config.yaml
dataset: "synthesized solo parts of chorales (CocoChorales)"
num_classes: 13
shared_expert: false
am_softmax_margin: 0.2
warmup_steps: 410
Rows from block 9 of a small audio embedding model, named by matrix and row number. Rows with one number within an expert belong to one neuron, the router's apart. Each number is 128 + 32 x the weight over its row's rms, rounded and kept within 0 to 255. All counts start at 0. Numbers have three digits each.
Before each expert's rows are labels from the 100 clips, of 14976, where the router gives the expert most weight on average: "strongest on" is what is common among them. Only what is clearly more common there than usual is listed. The data: synthesized solo parts of chorales (CocoChorales).
# router: router (model.blocks.9.mlp.router.weight, 4x384, trained with AdamW), inputs 0-63
# gate: expert gate (model.blocks.9.mlp.gate, 4x96x384), inputs 0-63
# up: expert up (model.blocks.9.mlp.up, 4x96x384), inputs 0-63
# down: expert down (model.blocks.9.mlp.down, 4x384x96, transposed), outputs 0-63

# expert 2
strongest on: horn
router.2:145159129141099060155126144153071176126124124079097144121114118139177146162104100147156087165113134108115091132149137088174116067110151123088070160131117093105104084070206117133098096100132122
gate.0:115107129141149159167153128101175148081114117127117118145081130117073120152195160132126130124177104188109147107163112109118087136170155102183075059160119111151130168126145165181101140094144140
up.0:133142082114161140212114102165098154084133160099190138110187134126183068109157157161174123171161142173104215114182141096109108134128139132097142095167082197125132155135147111160214144100141136
down.0:152146142173087111174136102102081153141131107126099106148133076094074167102137103089159144136080141082124152136149112053109133123048139116131139126060153136157092134103126101141214139104106095
gate.1:094158157140179090163140138150125106115127125144100139067143170120088082114100090136095154149089088071162079146083115075134146137168101113062097066086139081127199172107108154105097101072112093
up.1:096122149156189105156143140126141132119124102147125124093148129114118103072121089109108198136073091070094102164128142075158133173119140127091136134152118091098145173140109186103106121125103083
down.1:153116124088120140233104087151067159158128180110111118159130114105147122132120160118164085160092089138143106099074138108184078159160143113119192149115130081119160085132149192171113164094107112
gate.2:100103114129104184209162133067090138138138121078133058121128122165131083138121119105135156129171168110071112164124180121161132169111140142160087128120091130140127157138130162143164081095130117
up.2:147139138119146071048105118214141151099113131155115213097129136131129152140150114158118160125138110133176156121132138133102144135131122125108168198130140127090106170138128098118065201151142148
down.2:109138081090153136163143181101132114101162179179134140101102141112151178153104123111099115135108120108127127108118155131109152113172153185108124113080127125144159119172132091134157066092113113
gate.3:111129152162136152148128171133117139138142094110083124134153137129109147107170134148113131123102125102096087153120125178108128104130123130162127109160147149091109144182167103145193112095157165
up.3:087130150091146195144138160129179137126129085116150208096175113042099149125108146153090164130100120157105152149207144103166121103116131134173142154173151088092148131100125064150160160114135125
down.3:133124091100092149134174154105093090155112119135131127149111171139125076137124180145103093099145181153087134112163124141146125092140095188093130100104160182143119134074225118177121156137074139
gate.4:105144166153122154163093163113215096126139094118092186156144158134143107126119089116082113122147157053090121127179114125116107093092096114127150104103133114128107143093117095103100168154153094
up.4:155104116069141176106167180174057122104148109167107128095132138107111127150141168176167120125183082117181149111117126112088175157140109093125107180101135111142122185141056160112129121150067141
down.4:047130123105124172150130187150122121124199158069142154082094191165184107114082079123124123144156095131079154092101085174156131158177179125093121160113158087123101166073165156155128131101116119
gate.5:081131128160142114152111068059095079126118114135167133069099153120076096127088123104094090135169099150140131129168169049068155140122109115160138118137170146128124088085095123154140104158135114
up.5:155141139103137171105154173164162166137141097152063123163145111139175147141167166157173172117108157090125135129105074140163093145152137151073141108084123169125154152118110165126110141104096117
down.5:192106122132141118091137116121181110108144165163103106153114095152104043104177071094167124100148145086110152157126086088147136132127090104040114140107141134125113142120177156069162121120127127
gate.6:095096110126134161118155107118146161113091127185120169149104135157115141116132136140096102086129110134104152122093145189138143136094091122137163112082125150142076189147136126089180115151111114
up.6:134146123138140158149076109145195087115115104155137156160164094192172104142030071138091136159153145131120134155088095159174117130142148114130071131152121110124128181135118109147088129138147151
down.6:123101100097128107176097092096119138095189137162144121156109145107117064121141160122106113144120122088134160109165104142137140134103102141127127117140131177158098144165098121140146112157111142
gate.7:100100162129093125140085157141113145102131154121126150135116163146039127163139129119135105171181102197148136138161095120169098120154123087096137127135161118074120137125133135176175162154179118
up.7:155111131134149108159177102113154134144128116113198124155111157097128144076133104123102149096083156127127199122088114104179166123110111134170136132074189149120087137143121083194107077099126093
down.7:124085132138174176124138196079078143092152123160140169088160084112145166165079149117140136102136107152069184141166123141162126143121176152110191048124125145119171104141186111157123122104127135
gate.8:056125199133121084130148092177157102148175119178064133181201146138107133107134091116137106134131119082123098126131174057089099177146112098051045156103146135069123142161152137142160139126090153
up.8:133118069148114133059116112098165092158066142126188129072105103136119128166093180083124201140154126121112195142138058214120111102161132170174169148119119121213116120097093072161129162095138136
down.8:124156132142121144107127177099103146122125161102169136119129116099110096152175100168122182121115152203090122150130163137074083160152160152097110071097172195142074141177148171119081114136148118
gate.9:093109165110136100099146124119096144100156141137120144188124108138141148126106093120146103152127175109140088138100133175094127164164148114124184110097151133110117172184136109130143109194135154
up.9:122147082163115153182102126146143110150133147132157135056144130140107117145181173140119180073132052109103146146130076062170105091130117178147101132185142121169141134107109122147074137077112107
down.9:118141166112099115079129123109045128132117108142148127185101148147169116146169126109115139128151110122160146055123145141215111063104122116125153129129099161131135082170143154132007105147122095
gate.10:112148155089152133207118127100186134118119084115118120144128178166133100066147109145104125166111145168159166096163136132108099172134128123076143127156094157113129119135128143126062167141135107
up.10:154131147152065071142170145147184145134134128129105160135162138070144078177099113131124146124090113114130096157162132144101081092159148090152137086137123136159088145113169105150150106158118121
down.10:113083123172154098092119105106050106165109081054115097136137101093160143129081104166145119125086128066154096114124171114164134152141070117117188110147124100110142116144152225122200081120134137
gate.11:116137111081152170167120150158162115109107153210142168153135144151170103145201094123094135124155137104189109125102101125104129050191138153160154148083112194128113103190078139130163159085148171
up.11:140117165128137092090130113134148141121109167118103149106091123181071126113130112136107132117133131162090151170124133113165110102122135109188104083061140097149134111199140145148097124113101144
down.11:091158137161089173098124097184154175140126134138122105129131145135176123128079093105153172114161152180139174086132146161153166062140092176117115059117088116140124136109159124118098113111120139
gate.12:155115132099183116127119147135089173167102138138149099128121152167215150135156079155073123125037071089163161090107121128164190123064074135155199072116097155180106182112124118104162073130061119
up.12:116115127071107133107058179099141132132163089121131187097149107113169086131131136157110163161099100094134134118149163172070136102101085211149171108124139132112111192050145161129108136141137115
down.12:084105151084083104146151103086108115117104103158104133150160158102113120125139130080081148110155191128151147138132104107128140157120102148115103126128122113154121106100135190113085145108122131
gate.13:114172128120111113165068090173072064135130111116166173097107139085152118130178102103135118096213085114149143105154145157153163135168136149120173074131137129148108188135153117105190078074203151
up.13:141094140154118129099190113089149158109130116093156136061134141111089147135120090124110120152139179179103073119055146136102132141101149170129166145119131115097145061107173163143066172119087147
down.13:144105114118162096082082148077127107109127145119190164120136123153133085086095123178098145166095221122120106181098137134143143135153077127139152062107177139141149146093148114117132131156126141
gate.14:126101065100139093109120147148136166103100114112155124130139107128108114147128080178109128112095145175056102127120139090097139131165178121098086092136172144159106129157154155100136155113092090
up.14:106117109148148080143061065165113113129128147107076127129122110139131173158100124108089050141130125096159098146135091112126130167125160124109117125074128072098101115105215168077166152105123122
down.14:117081164115173106156067114137114139124120163086115114084139132109115156153139123153130114130135167158176067124115194159131106106162165162119168153110088120142155152086169202139097112132130116

# expert 3
strongest on: note F#5; violin; note E5
router.3:070129100151112143133090145101131103170106123144091098128115127097113159112154068093112149133066096133174172102195063181107107111164094118130074057121078119107116178160081088099164109152087118
gate.0:121112135131128119116122136105149070089167094123094146034050101119117174093069133096151130192166119172100111183096135165089064174104125152120128123047114129120138097113148116131172105188122151
up.0:120111174146132113182136069125157181103124140121132134212170134145124105151139145119098137104120186162096128092108146111113208096138082101153125168163100087109116111162102121100115158081146137
down.0:128175163142156162202144085177131100152103176134092110124146205117131081091154120161179171132146128170142048119190063143132103143078156155064101121064131171155135190094150128108108140120101134
gate.1:147170141111174136174073180079144078144102123054131109090069148128093151099097117120159115102080119166192149072120081048133059155133126139148152112145163116165146136108165138126169158113131156
up.1:132089133149094132074156116198120138087132124192152203196179137160128109177151135141128158113142162094078132174128152169136198077121100164106087139096120139109117098131120102123086137152121108
down.1:157138154155105156158124172016185113131129166113128108085109162148105158121143091120090095111142157099129122128139098118134152184086201106133113132108112079137147150090163170140123161160110133
gate.2:153082136226169065122126151225112137139133142086097112118105168106126126112146083099108131142132191154130094108156184077134138143094172145185093053124124123137122129116147102160152111092143142
up.2:179097138185154073144117157164075106148136143060067160111133158104124121111088122096148140088137179089146109090139178060122116146102144153150103113097119104173209124133154121144144142124136136
down.2:105177136177096096126119165096135121172158144142130145109126117147155080140124093119055169129150212120143082125131154148140145120145137145127168144094088169131162178161096076126102130146069137
gate.3:115111138203130159063112111068162095100164096115127074148112119131145099105167097107119149134088147195133088122196121147122144147099143111143078105155107162122071133121094135095178122139135121
up.3:142122091081135128190118107206129183158098139086160139088128148176092165130098116163102088124180097060128156129028119128140127121131091150135178165095132138134159060148159133145108137095126094
down.3:136093123117117178162110169113090134113133118138143129142123167110150199183144174101134110142109115132115124130136081145090147132119121077136179105145105172147095079152093189089092093113065112
gate.4:132145119177139139075114108155136134206125146108134100144120119129121155162158154151121146106121084119135110142112149144090137151150134110162066141123137114149169083123084139146136100128137091
up.4:117124145106097089100071128134134167124090181132144173222162158146083155145046163107100105136132120129119155081154111086165080074136158155128136110094117135120164128087118131117103127107162145
down.4:156127136090155125134159111146055130113129169100109146124152186090138046149117116137104081139076122133105099125124147143094110134175148153099120101137107069101182098100112083088207103094089112
gate.5:183108169158053096134121093162179112133114099129136117164140138116100204123169125134127155107116154159112122090137177131140135058142131193130111139124127117133133145127087115156142111192123111
up.5:130113125145114112147140093185143146156167127172093143149142122113091084175148139132140119119152108122059068133081091129099122088144131133157044178152194143119111144166124155144141172192130144
down.5:136147113141163156073140194171110148145100129135115149111120119052080079129172086112136147132098151100165117136146163072111160115094155109147131164191113126118141083099157156123027123162255147
gate.6:135116130148124099011071074151064143095126143065073087166139120146076178127098115110144096131120059161172157127143152045132137140129164101105147183212161129082140135095087119142095174122099093
up.6:133170124117136165245178162086144104161102125145164150086114134116167104137147111137100129116169142081085095138102085219119101122115091180141142066089098120147098120143141125117186120134148152
down.6:106116148114095153146140122182103152124124129117159141118096084117130116157153155165159155138170129113151167112133166105127147093211090081161113078130099123127158138148086114091162142132138136
gate.7:161117139115130137098080086123151124122074147165157155127132109136147116155135149150162099157163117100160110113188192123140128135138151129122108107115123071156162117096161147118129142159113137
up.7:147128130150120165121210224143068169090169150059110129116122155089116085129162161111155108130111157151089103140106130095124066115119143157144068109074132171142164173153080135115140138109158101
down.7:122165131154160121107154113196075106102102125067141133158123133126128077154105157076142122144109138183123081082127059129139134169120137103089127141134184131140070155104152136151157124145073137
gate.8:181127131156151190124000126133143112124153176104150140144144117125069165146096123109136128170173132167107189138120101098105140097123086138161136069134120126128148117138073124157117163120149148
up.8:105139140069099102126220136109133140138122103122095128125105119101186113121143151131143101068068078112145098101150149152153147172110140111125173197138099143138121151141163123103155073111090084
down.8:134129145133101108115126173075180147143132131164113137120137172168136151099164153156125172130168107107129151163059145096070136094159142116083148169084094174122123112156110151145178101096164126
gate.9:142120151162119101132146116139184106172133119146137181153134092170117113124144172117107163111134122049130131156120136222140100157143128136120071088079113131169137172119137183097125092168112103
up.9:131166147102124114120127130147132151118116092119095097055098126090131117121083068151152157136130185190140071111141079055117182101122159167098161165179123128075137075127151123124105158126161163
down.9:138180126147137147090159134092176126150119186096141110120115135176096035114129134098121116163101194071123132157140166114155133141168099126103085177115102105120106145110146133153176106126131150
gate.10:136139173087123106159125186176144164161105109174155183186090139136157149089122154106120170120122190161133125093177132139110140147093171089131117191180144100096184091113161136126121135153115127
up.10:115150105135149116105113103101118086116145138154117169107161107067170113098133213129153155213175167165142135104136089215166088139105143132115124100112065140136139139107055106129148147169111085
down.10:092138110128087130107125096195152131114074110037158162086143129189097069115074128111092150101153126155182080133142112199111114173108164156133136146097080184131124100145175154120139138131160123
gate.11:099153148169140090057076155168108155126151119131093140146126109112121116140091223084092176112158103106146153120166111201161095132100150148131082117066141172126108174119146119114143115137094116
up.11:102141159161130106035107143145103140145154112110138132125118118124127090138094192097101189124149133125141153125148121173147109132095166152128076080058128146113147180107159115122149107136107124
down.11:101170152111089089149094162077143122102113123116139107132094063130152077130146158076069152108126142140139172112145099142112108124131105173086105149104051124151170144162176071121122120179121147
gate.12:158137090127110097125148022139086120112177117126127079133125133098157106129058195130143140124074166154157060107042117110135113131095147084097122144101157112136149119106089105066131105092080145
up.12:192089122204099115147126095143127125131122124191080113151154144116090159154102115103133166083082144108120143144125129148108101087088136129157108191090135129182086108178127162082134105106137145
down.12:095151116135133098091143059033139140145176170117099086131097180159124144189160127103082110118083162084108109131159151118195078148133168123183157131147126166137186195166151100100163150148120126
gate.13:129074148161095143104101091206111132133138115090102124187140122104075162152066160129125150122036107147111090132095150170076167139127116148111143050157121147117119114126089134107118113099163158
up.13:110174135099152137155153132081160116108130135158150131110120126153162125117189120136155079124211121109150161116158115097154107118132157111125124243090180118151146136142166151127108136139082081
down.13:162101158130177168179116202138135130118130125122128136138149122053150129065193128149180105118125089159171145127193113107102090132107146122143129111099157156152105144152124160112142147165153110
gate.14:105122089081161094226109102056143177106106094189098110091122150152160094128114060159130137122169158124162169132098090066127146119132109159089105142131144128146136159167157096084114142092116116
up.14:114127116083147112201103082080159177115105104195110121086117113142165103111118046151121149114151186122164134108092101070106136132146126158074139143138140124160102136168145103068097147083115090
down.14:148116121169132114099147088255171109117082131202146126087114139127110102134111176089177185102137200135167138135123095153142139114107142143126134118165113143124141180141179117143156176159120132

# expert 1
strongest on: double bass; note D4; note A3
router.1:147100144134147151134166089165205130069135103151119141205181130123178155122138137166191124075161105084076118156100180103161166134138151209099091150193139146152129166147070144133130138093144117
gate.0:113123091115103140062100093143157128083107098184172129143123068161094103170121143109107114137158097170144105126166124089148149089165113183124135108163133132104135105109081171164143110129179097
up.0:130106139131113185165095099048133148110164097072108129159125144103105134120137154108132127115146153102134163167072150101117135190144094141122107138114118086095138154148092118118105140058131125
down.0:132128102096130098086102162165106116142138127156125124170145110116153136110072125146130133155128105194131116132119082150072158131154151150121122195110122159116098149138150143128087141181103116
gate.1:106144094118131157147156115114119080130131103169151163134134174115139114139106169115102175150137122201141114118115102106160085132110113106097119160128135165134122065193122097146103133092072135
up.1:119114151163139099114148127175144139134108145083160094123150128140166116118177079117138093165070160068136169132170078102162083168124133091110128130103157142103120153087132086120137085101161170
down.1:141101151167163131075137133068167120125099129043138157159104183160123136125168109116137129143110159105095152091077127077131133139140101111172090078150141158126143142178100085068123099085174132
gate.2:146102120125100126127121174064108124116080127105152100080158148100209081159148082144177138114113176152145163083121081204177148120157052105124109164118129176124172152127169117114077179155110120
up.2:153136120099137174111096162081106152101121106134127126081160131105131147086106125134124160150156109080105168115118182099126069109153105138080113151098158187151165124096118127101136134079178146
down.2:129139091196152178091123114146087124082121127133090124111121154093137082065138149126118152141163067137128154149165137123076123080106152112164134136088091097147130142114109112144137107124150121
gate.3:121167119138146155159097164189104122120184111162142154129117132208180116173125104130072127144133128124150115144135082109158092092171092133113150129120093105080076146104167155122167173095092110
up.3:054154143081090066155158082103106138101168103102155139106143109145152195116100167174180147096163124076111161123122121041148149124136153143128115077228142126139142073152066089104180104179143117
down.3:106116095188175122122124179122090124153117155158162099141137148124159118160097133128147097100147125176152128149117131145152118101104202116091164132104187103142149170110149109143198193064221148
gate.4:122141078116125141171134106076080147133136137060176099119183118075114096191108137142184150097124138160105107147118108120134111136107154115112090073119106127147129175165106109165127108155116144
up.4:135135089096148122153154117134034146118128120102161137081114141121106031163152140122112169163130156155143133102109118142160093133086113118119086130146090092115124098149072124147148182116088154
down.4:187110133079100112115125118139107162140133080067130127083093142172131135184140137133151153118071101138156173145116124138093089092161129140155073077099109138138069145116152095150062094124154119
gate.5:150131159158168136091140211109160091105115102125137153115067134099133167116153172132141106091135171106128149109135125080124103118115194071143156177114154123134069075119143151114182153127071136
up.5:094143166110121149139116180130102154149129138137141101106156102102133137140108150145125083133147080105112117117115079079188144124128100041120201111141102163181113071119181125082203123168144113
down.5:176081091105168116113114128071088135115122123137101098132134106148146090137062157136099111107171133179113097132117172136143079089137107076086055166118126154161102154144165114161100121082148121
gate.6:131177146086145086156195154154107164176115113135150163071092132112090158058172110147065079180097127144135128108116110117090132171087139137136144133104131103161089169106065138124140093153112099
up.6:107135117081145126169165075180178130160128083162164201160085136148109180097139129158088180144141110180106154140108134141098090148090072114136170140078104124134159132132083158197144161109109131
down.6:141061126119160086066134153080231126149110083137133136135083103102111134164164165130109068121086196156157150118127161096111138145125170136160159180086129079176111134107124155164164031113133121
gate.7:126111139187095077164122141165059099080135096101193124133120104146200108194172110143168087181131096130204106125139087126114066144143138118116172135158127083092103097131135162076105141145091075
up.7:095061117139154149050110091122093108190129097153144092090123089112030138159109108089076145113196130083167140188125105194089083140105138136111144072087125144099119139106092155117125151147183139
down.7:189151131130151139099156131229126123140089174154138141142160144128097126171142095181120119109119144134139114150062082161148146128095109059113100135088113132121122063110141127120241157124155120
gate.8:105156168148094141142100141089144108081124142101136042083144128146171131140162098129107084149118117055146104116143127136173074142099103163134175111078126136158103149143156156125153155107101131
up.8:134177111117117205108130149067115152173146151163136148135152142095094109121091191120146167163137074098095140084106137117144154132128162168145134210131104122141094126183103139122068145095155105
down.8:134148166121143109144124031192145099135127130151131173149126142119133132152136132112126117123149087122159102148117159165126138170191186054094164109146150156119115121116166132149070167119114128
gate.9:107119134118130172099112103096106136141110124168102159092183077163176177105131094157133170111149037206131158109129161066176088173127118099106144180143135112142122157129191162155131134102090109
up.9:137180130117141084049152155129183122084158131085110157115106129138096136120124139132108145116111067100120164107072117107155126147112143126149112177165150124181137122114104159183102090107153102
down.9:135179120130141129039118123255100149101132102118110133117100098086150150124154093112153146122149158137095115170183158180069113140184100034197131113143092129099121119074121134101157124101121126
gate.10:091172130079127147090162090152136129111146120095123147098151099164177146081150177175169156154124200161105176186122111098124111137107160111115087152105155144129144107155137135098092164113174110
up.10:097094147132152146110062104104169117143095099171097130119130127141088124107222135147101194120105141097101136164120140143153096125126134098101147146178115112098103174131087113102092165140106121
down.10:138168121156203104057131071125123124126099140121105144142085032159126109133137131154152181117081088168103155113134105126131146072112097089096095096138164079104058108113150154091103093155125139
gate.11:080122167114122041123150202043075091126113103116145118127092140168139100107111171127220141117142146144128155159142143150116118146116161087124145090107137120141083120131144120127114152172099153
up.11:157105116163111086132056156107115120113157114117116156104093087106177091076104172127106090156126152131104110130060103116108135133135138189113172130084145116138156199058128113129239169174101117
down.11:137151115101149123158102073083122121155080111089094105116140106154111064159144148129072051124084142127081135137120139102082141115154134089142172127160084142147140119100074199126179108130172139
gate.12:138141103103130127072131142167096124149118097101138178085154122074086107103176095098142094120150143123134124135137112121151082115085147114083164124144146171139092106097118167149132182137151124
up.12:145144166129140120183119131119190109125144137124146112127112111016128111157163129084104101148116101143092178121075119116160159081096072169167174106160131101140095101135138083155146097135119173
down.12:129095165048077104240144124087065162145138081182113105115137130174123103120203178119122154161099148093154091123094107110129120099169117097158087091156138118100173138141132168115164105090089111
gate.13:140158108105117122091099124138188129187126126117109139046142134168088142164140192116099112092077073111131172119124152151118100078107064148133173086132058146134108146123114133124110166136058106
up.13:137122113149129152117164145164125165150106120148182170109143112140082143103100170146138164103123116139109144137097065142117172160122097103155113149126121105200158153121165102108124119117093142
down.13:123109186108100109042148167064086102112095123134160111134165089151136053146169144118081110158126212132078151120102096155128073189111197115108111120128133120137126134188065137161088129121158133
gate.14:178162079136112169155120102119117108089103143152105165148123140094123128146150114143115150095088136165137117154158171096135155116134097130157127157178145141144201135100078102147132120123103092
up.14:132113118110124121100152151166110117110151173125109128106082108192138152084134147061123088147179115092146143109184172169085067122089052066167115071076129109139130140152145096106144153127113141
down.14:061163134108127173117131184144098129150077134167076181131104150179122131143157077138090165163116029147158091111085132117150094116112105071102134143083119089121198166151121203135155179122078102

# expert 0
strongest on: violin; clarinet
router.0:134126133124120130079106140121091157179141137110149180093096114166085087116084174137084150164168183167109133127109101126109124156110116084162232171117136147094131074103179156130152117130151152
gate.0:124152158083113134149134164099081124134132127106110063144150112139148117146129169148133148139198132131076117088094156143084187129189181144108139154130113142157070121155185135181187136142190148
up.0:148150127117123131130129084123131118145102154182132125095154125096077129137129075126154089108116088146158111121127118076242096122093062093112093144173169100112117201113113103114138130129124115
down.0:109109102117099135127146158155095107106114121147111118123124050128147088127110143112080129122111140093162094126082121121135158166092178072161101094088145147112107136143094146154144165114097110
gate.1:167117141133124163051064191177095156102119119085152138137097130171132178128145159133126162128144103078103141111111132133132078116108138124106172095087177075093176074104109147156127134152139108
up.1:193133161147150107116085159134142216120124092101121087096088100139099137137106208094098153144098179085149094166139139127099134148121067135143159092089098113083152101164084118105191159166144144
down.1:146128128134121121134114139132145129120093144101098131125126155111110095097144084129088136121109097065099132106133123107099110137127173145093111134091063133098088140125121109111125148102115117
gate.2:152106094108104184117157080195144162108107115129128047148092159172153133145096078161144108091139174088096104170162167191098147095118140130143141169094115093169065075142111146116115129162099133
up.2:105089119108132184058129083127133142100118127141121077142083141134124106172118057179150107067147157051087122143114146146127116110140095182153115124141140128183072083150143135144135135131116130
down.2:111195073089032094044141091105104092116109121082103160111138153131137102158233210120124084143162119143145114089103148134136112131137098138150180160114160113118089093149096114136134112096135099
gate.3:141178119099143109136151138087066090100198085144098160160122112116120111119107167177104122096124153203118085153129181098109112084093132108130065152136126149113145095145123132170062154058055135
up.3:169140132123119056110215169130159088110145116119141101186105143124137147129090141121157122147148129116178118145159147094138155113135159124179119122142141197129134079119163123139121135109155152
down.3:129116152117161120167088190161160121138087138100131124115120126138108240080177150143079091112097126094104109155127076155100120124100109094087125118177190149106158127117100144112129125113155119
gate.4:141137113150133134060143162084080155110165211168151110040108143117113162131083128085139119073172102192138169139107046096154129124108181144136143131164160087101114158107069101147144176140099105
up.4:129122150142096115227106127155128120153093070091100140157144112139096103130148170128111146147134142081135084145137178125112166092124118078101141133055114181130112082156150168137091111098160154
down.4:155119146145140116141097200077070117123121104131100111133174125089126104154138119173101146133084148177149118138108115156091126101086139181167123141098126167149147151129103146126082135160107111
gate.5:094130148128124154136129143141133125155141120096126078191132191189144129124091193075150089178130091145117142112145143105127190141120150160093142113136088126088122131133177138127149142104136084
up.5:075141128113106116167080155131069056122117093048142122104154114138096093127114151089104166147062170145135129087085093156138018177105113219141098045144144158129120112055112098137156140137110113
down.5:148137152115096132149113155049162118086086115117148145128135077130137139133112131097128102148111188132059155140231098185148147144107120129134081093167082109100141120153152109145021145128139169
gate.6:141107112106187128156154109090108123185076108149210115158124147158105153122163096114176145125114161114077100169178137081163121082111106118158110139180119074089169111155135123129105154139134140
up.6:148105158125198101091205085152098110144132110132160092112096143096101161107190051178188120143066108079082111149119134087171085089130096107140102148136116133138098122176088109147145164129122119
down.6:132128103137135140077109074152185128138132091158155092101110135102086097147119096138124117128118073139118148122099180148180120103135147176117080145144105155179132116144125175125139051117170126
gate.7:150138133176124145060109124204137110100135142127136085120094153114147149133143101146133117111165149136082113121134143132107078116136120182121144033067127113120126081142106113137170152080107082
up.7:079112088132115127181117127149180131082154112169092159074175119160115103098120148102096148139100105121156131086110101223129135130134133090116159193147147105112199175100073144080141091166106161
down.7:150148126130214177157139113126224139146115135194174153153126070121130046167127102130139113152157124148096120104109157171159158192111095145144059137158121174106143110099190115173089145157170149
gate.8:121123170158168106139107187144094091118116133091171117093111143152118120177110204126078166155129136219139128101114146114142172118189164163120168162055099166137146079138151150151114137099137133
up.8:099133178141143127057071156126155072090103083113188080144122110195115120132141185103069137147132137131124096123103174134149118116172163150056123154135086187103089075092155138143140146162160127
down.8:134096130143146102156143132131140121103137117091130132129132150159102111090107138083144105109171078157085107132154195113131116096131090168147141137151082125126177121103159109142198115129092136
gate.9:144158152135115099185081147105109128098096148143128135143182134171126115106129128144153114154200104081053079128160088205142130112108101128172215105063077075140098131162109133084088167114067123
up.9:115110106146139128042150065137153141137132116077132141079067145092102150172113134133096163129036152182164167101126180047128163101167155158079101109152136158126169146119130092166140072124166092
down.9:104171120126122129061151043236110139087113110113130128135127126099143199117116143110118167129099113135119149089183147160168119068096167172080106120138186145115117123110167149164130112100115140
gate.10:127140149138162072127143116079127098122084138106128143054131143086127148088180100124108166130140138108135158116141118128115127183103131130074113130153161140166120143103173119069116151153162135
up.10:185098087071162138105066164092148142164073122141142135114109166123142110165161140168152125100078112071110131139083150087156084168099180108146219162129127084126107133142059141132136102077117126
down.10:100167139160081164182129103097079153139149136092149126124083205146134127099086115111104084140181110099101148128093047092155143081118131119169134098126102131140126202118118188112120140150179146
gate.11:173170089119127076077099038159189109174131163067146065128109109156079151147122138137122144142108208148145161105105104187157102148124053073184090190139150150113112169146112088185107149052137120
up.11:126134132043145129092152130171090080130158132118136101084152124144129120126157116110138078158120157144093131110155126167186125112091103145112036158130142075116133094127133135144138092103110119
down.11:070106107130115115140118176179160120116112185110109111142138145153114142045141158133211127111142172083111106135120127135085148066096178125102121145135155128147132184108089170091091133111155129
gate.12:124121187140131120149067144083057150120136134156111138165115133111109086068106110169130125136173114085085087100151118140126089092118114110134188125085097104175091075155195187081182164123129146
up.12:141159097118114176122181095179155112142153086134113136127144112207087163201137110112104130124106117103168187148143088125156173133147125134118138144168133139119163213103091064182096146201118090
down.12:178095120080049099143112147061129123101085116095076132192124169156108065115131164096126127118098146140156127089198140128219143137148132155102123158067139140119156154138103030100117084147111130
gate.13:144135160152124161119144146128089102141110150121080087086163074131116132155118119132104150101136143173159088174096155137110065115150098139167128131136140168092116132092108148194111124128125107
up.13:111131106056119123064110162099134120146142134091131109151132143124091117113114071185130089146140152139131080148110091103111119143145108085127084064129127113107085111126128177108168094116151163
down.13:139127140130120127123102104100173145129103148125138125143139155130124136148142126121114077108081033112199077110155167121101100197133101111065129167118116087150167136151101137174149204135094139
gate.14:132110135124112139175088140058144109144159092109161085142095080125129122151109136128123125119112208199146181111121124177144152186116095148164171128181158102147113134141097087149131095112140137
up.14:129114139100123144177095141068126103148159094104173067134100079098133128143119140122144109117128188196126170115121113166132128186089107166147144147204143102125101147148117107142127078127155153
down.14:139120127108112160155148134116052144156154179104132152132123173061121122133115063127122114160092235108165107116097082145112113159116092115126186106172085127109121125145167183102196093150126128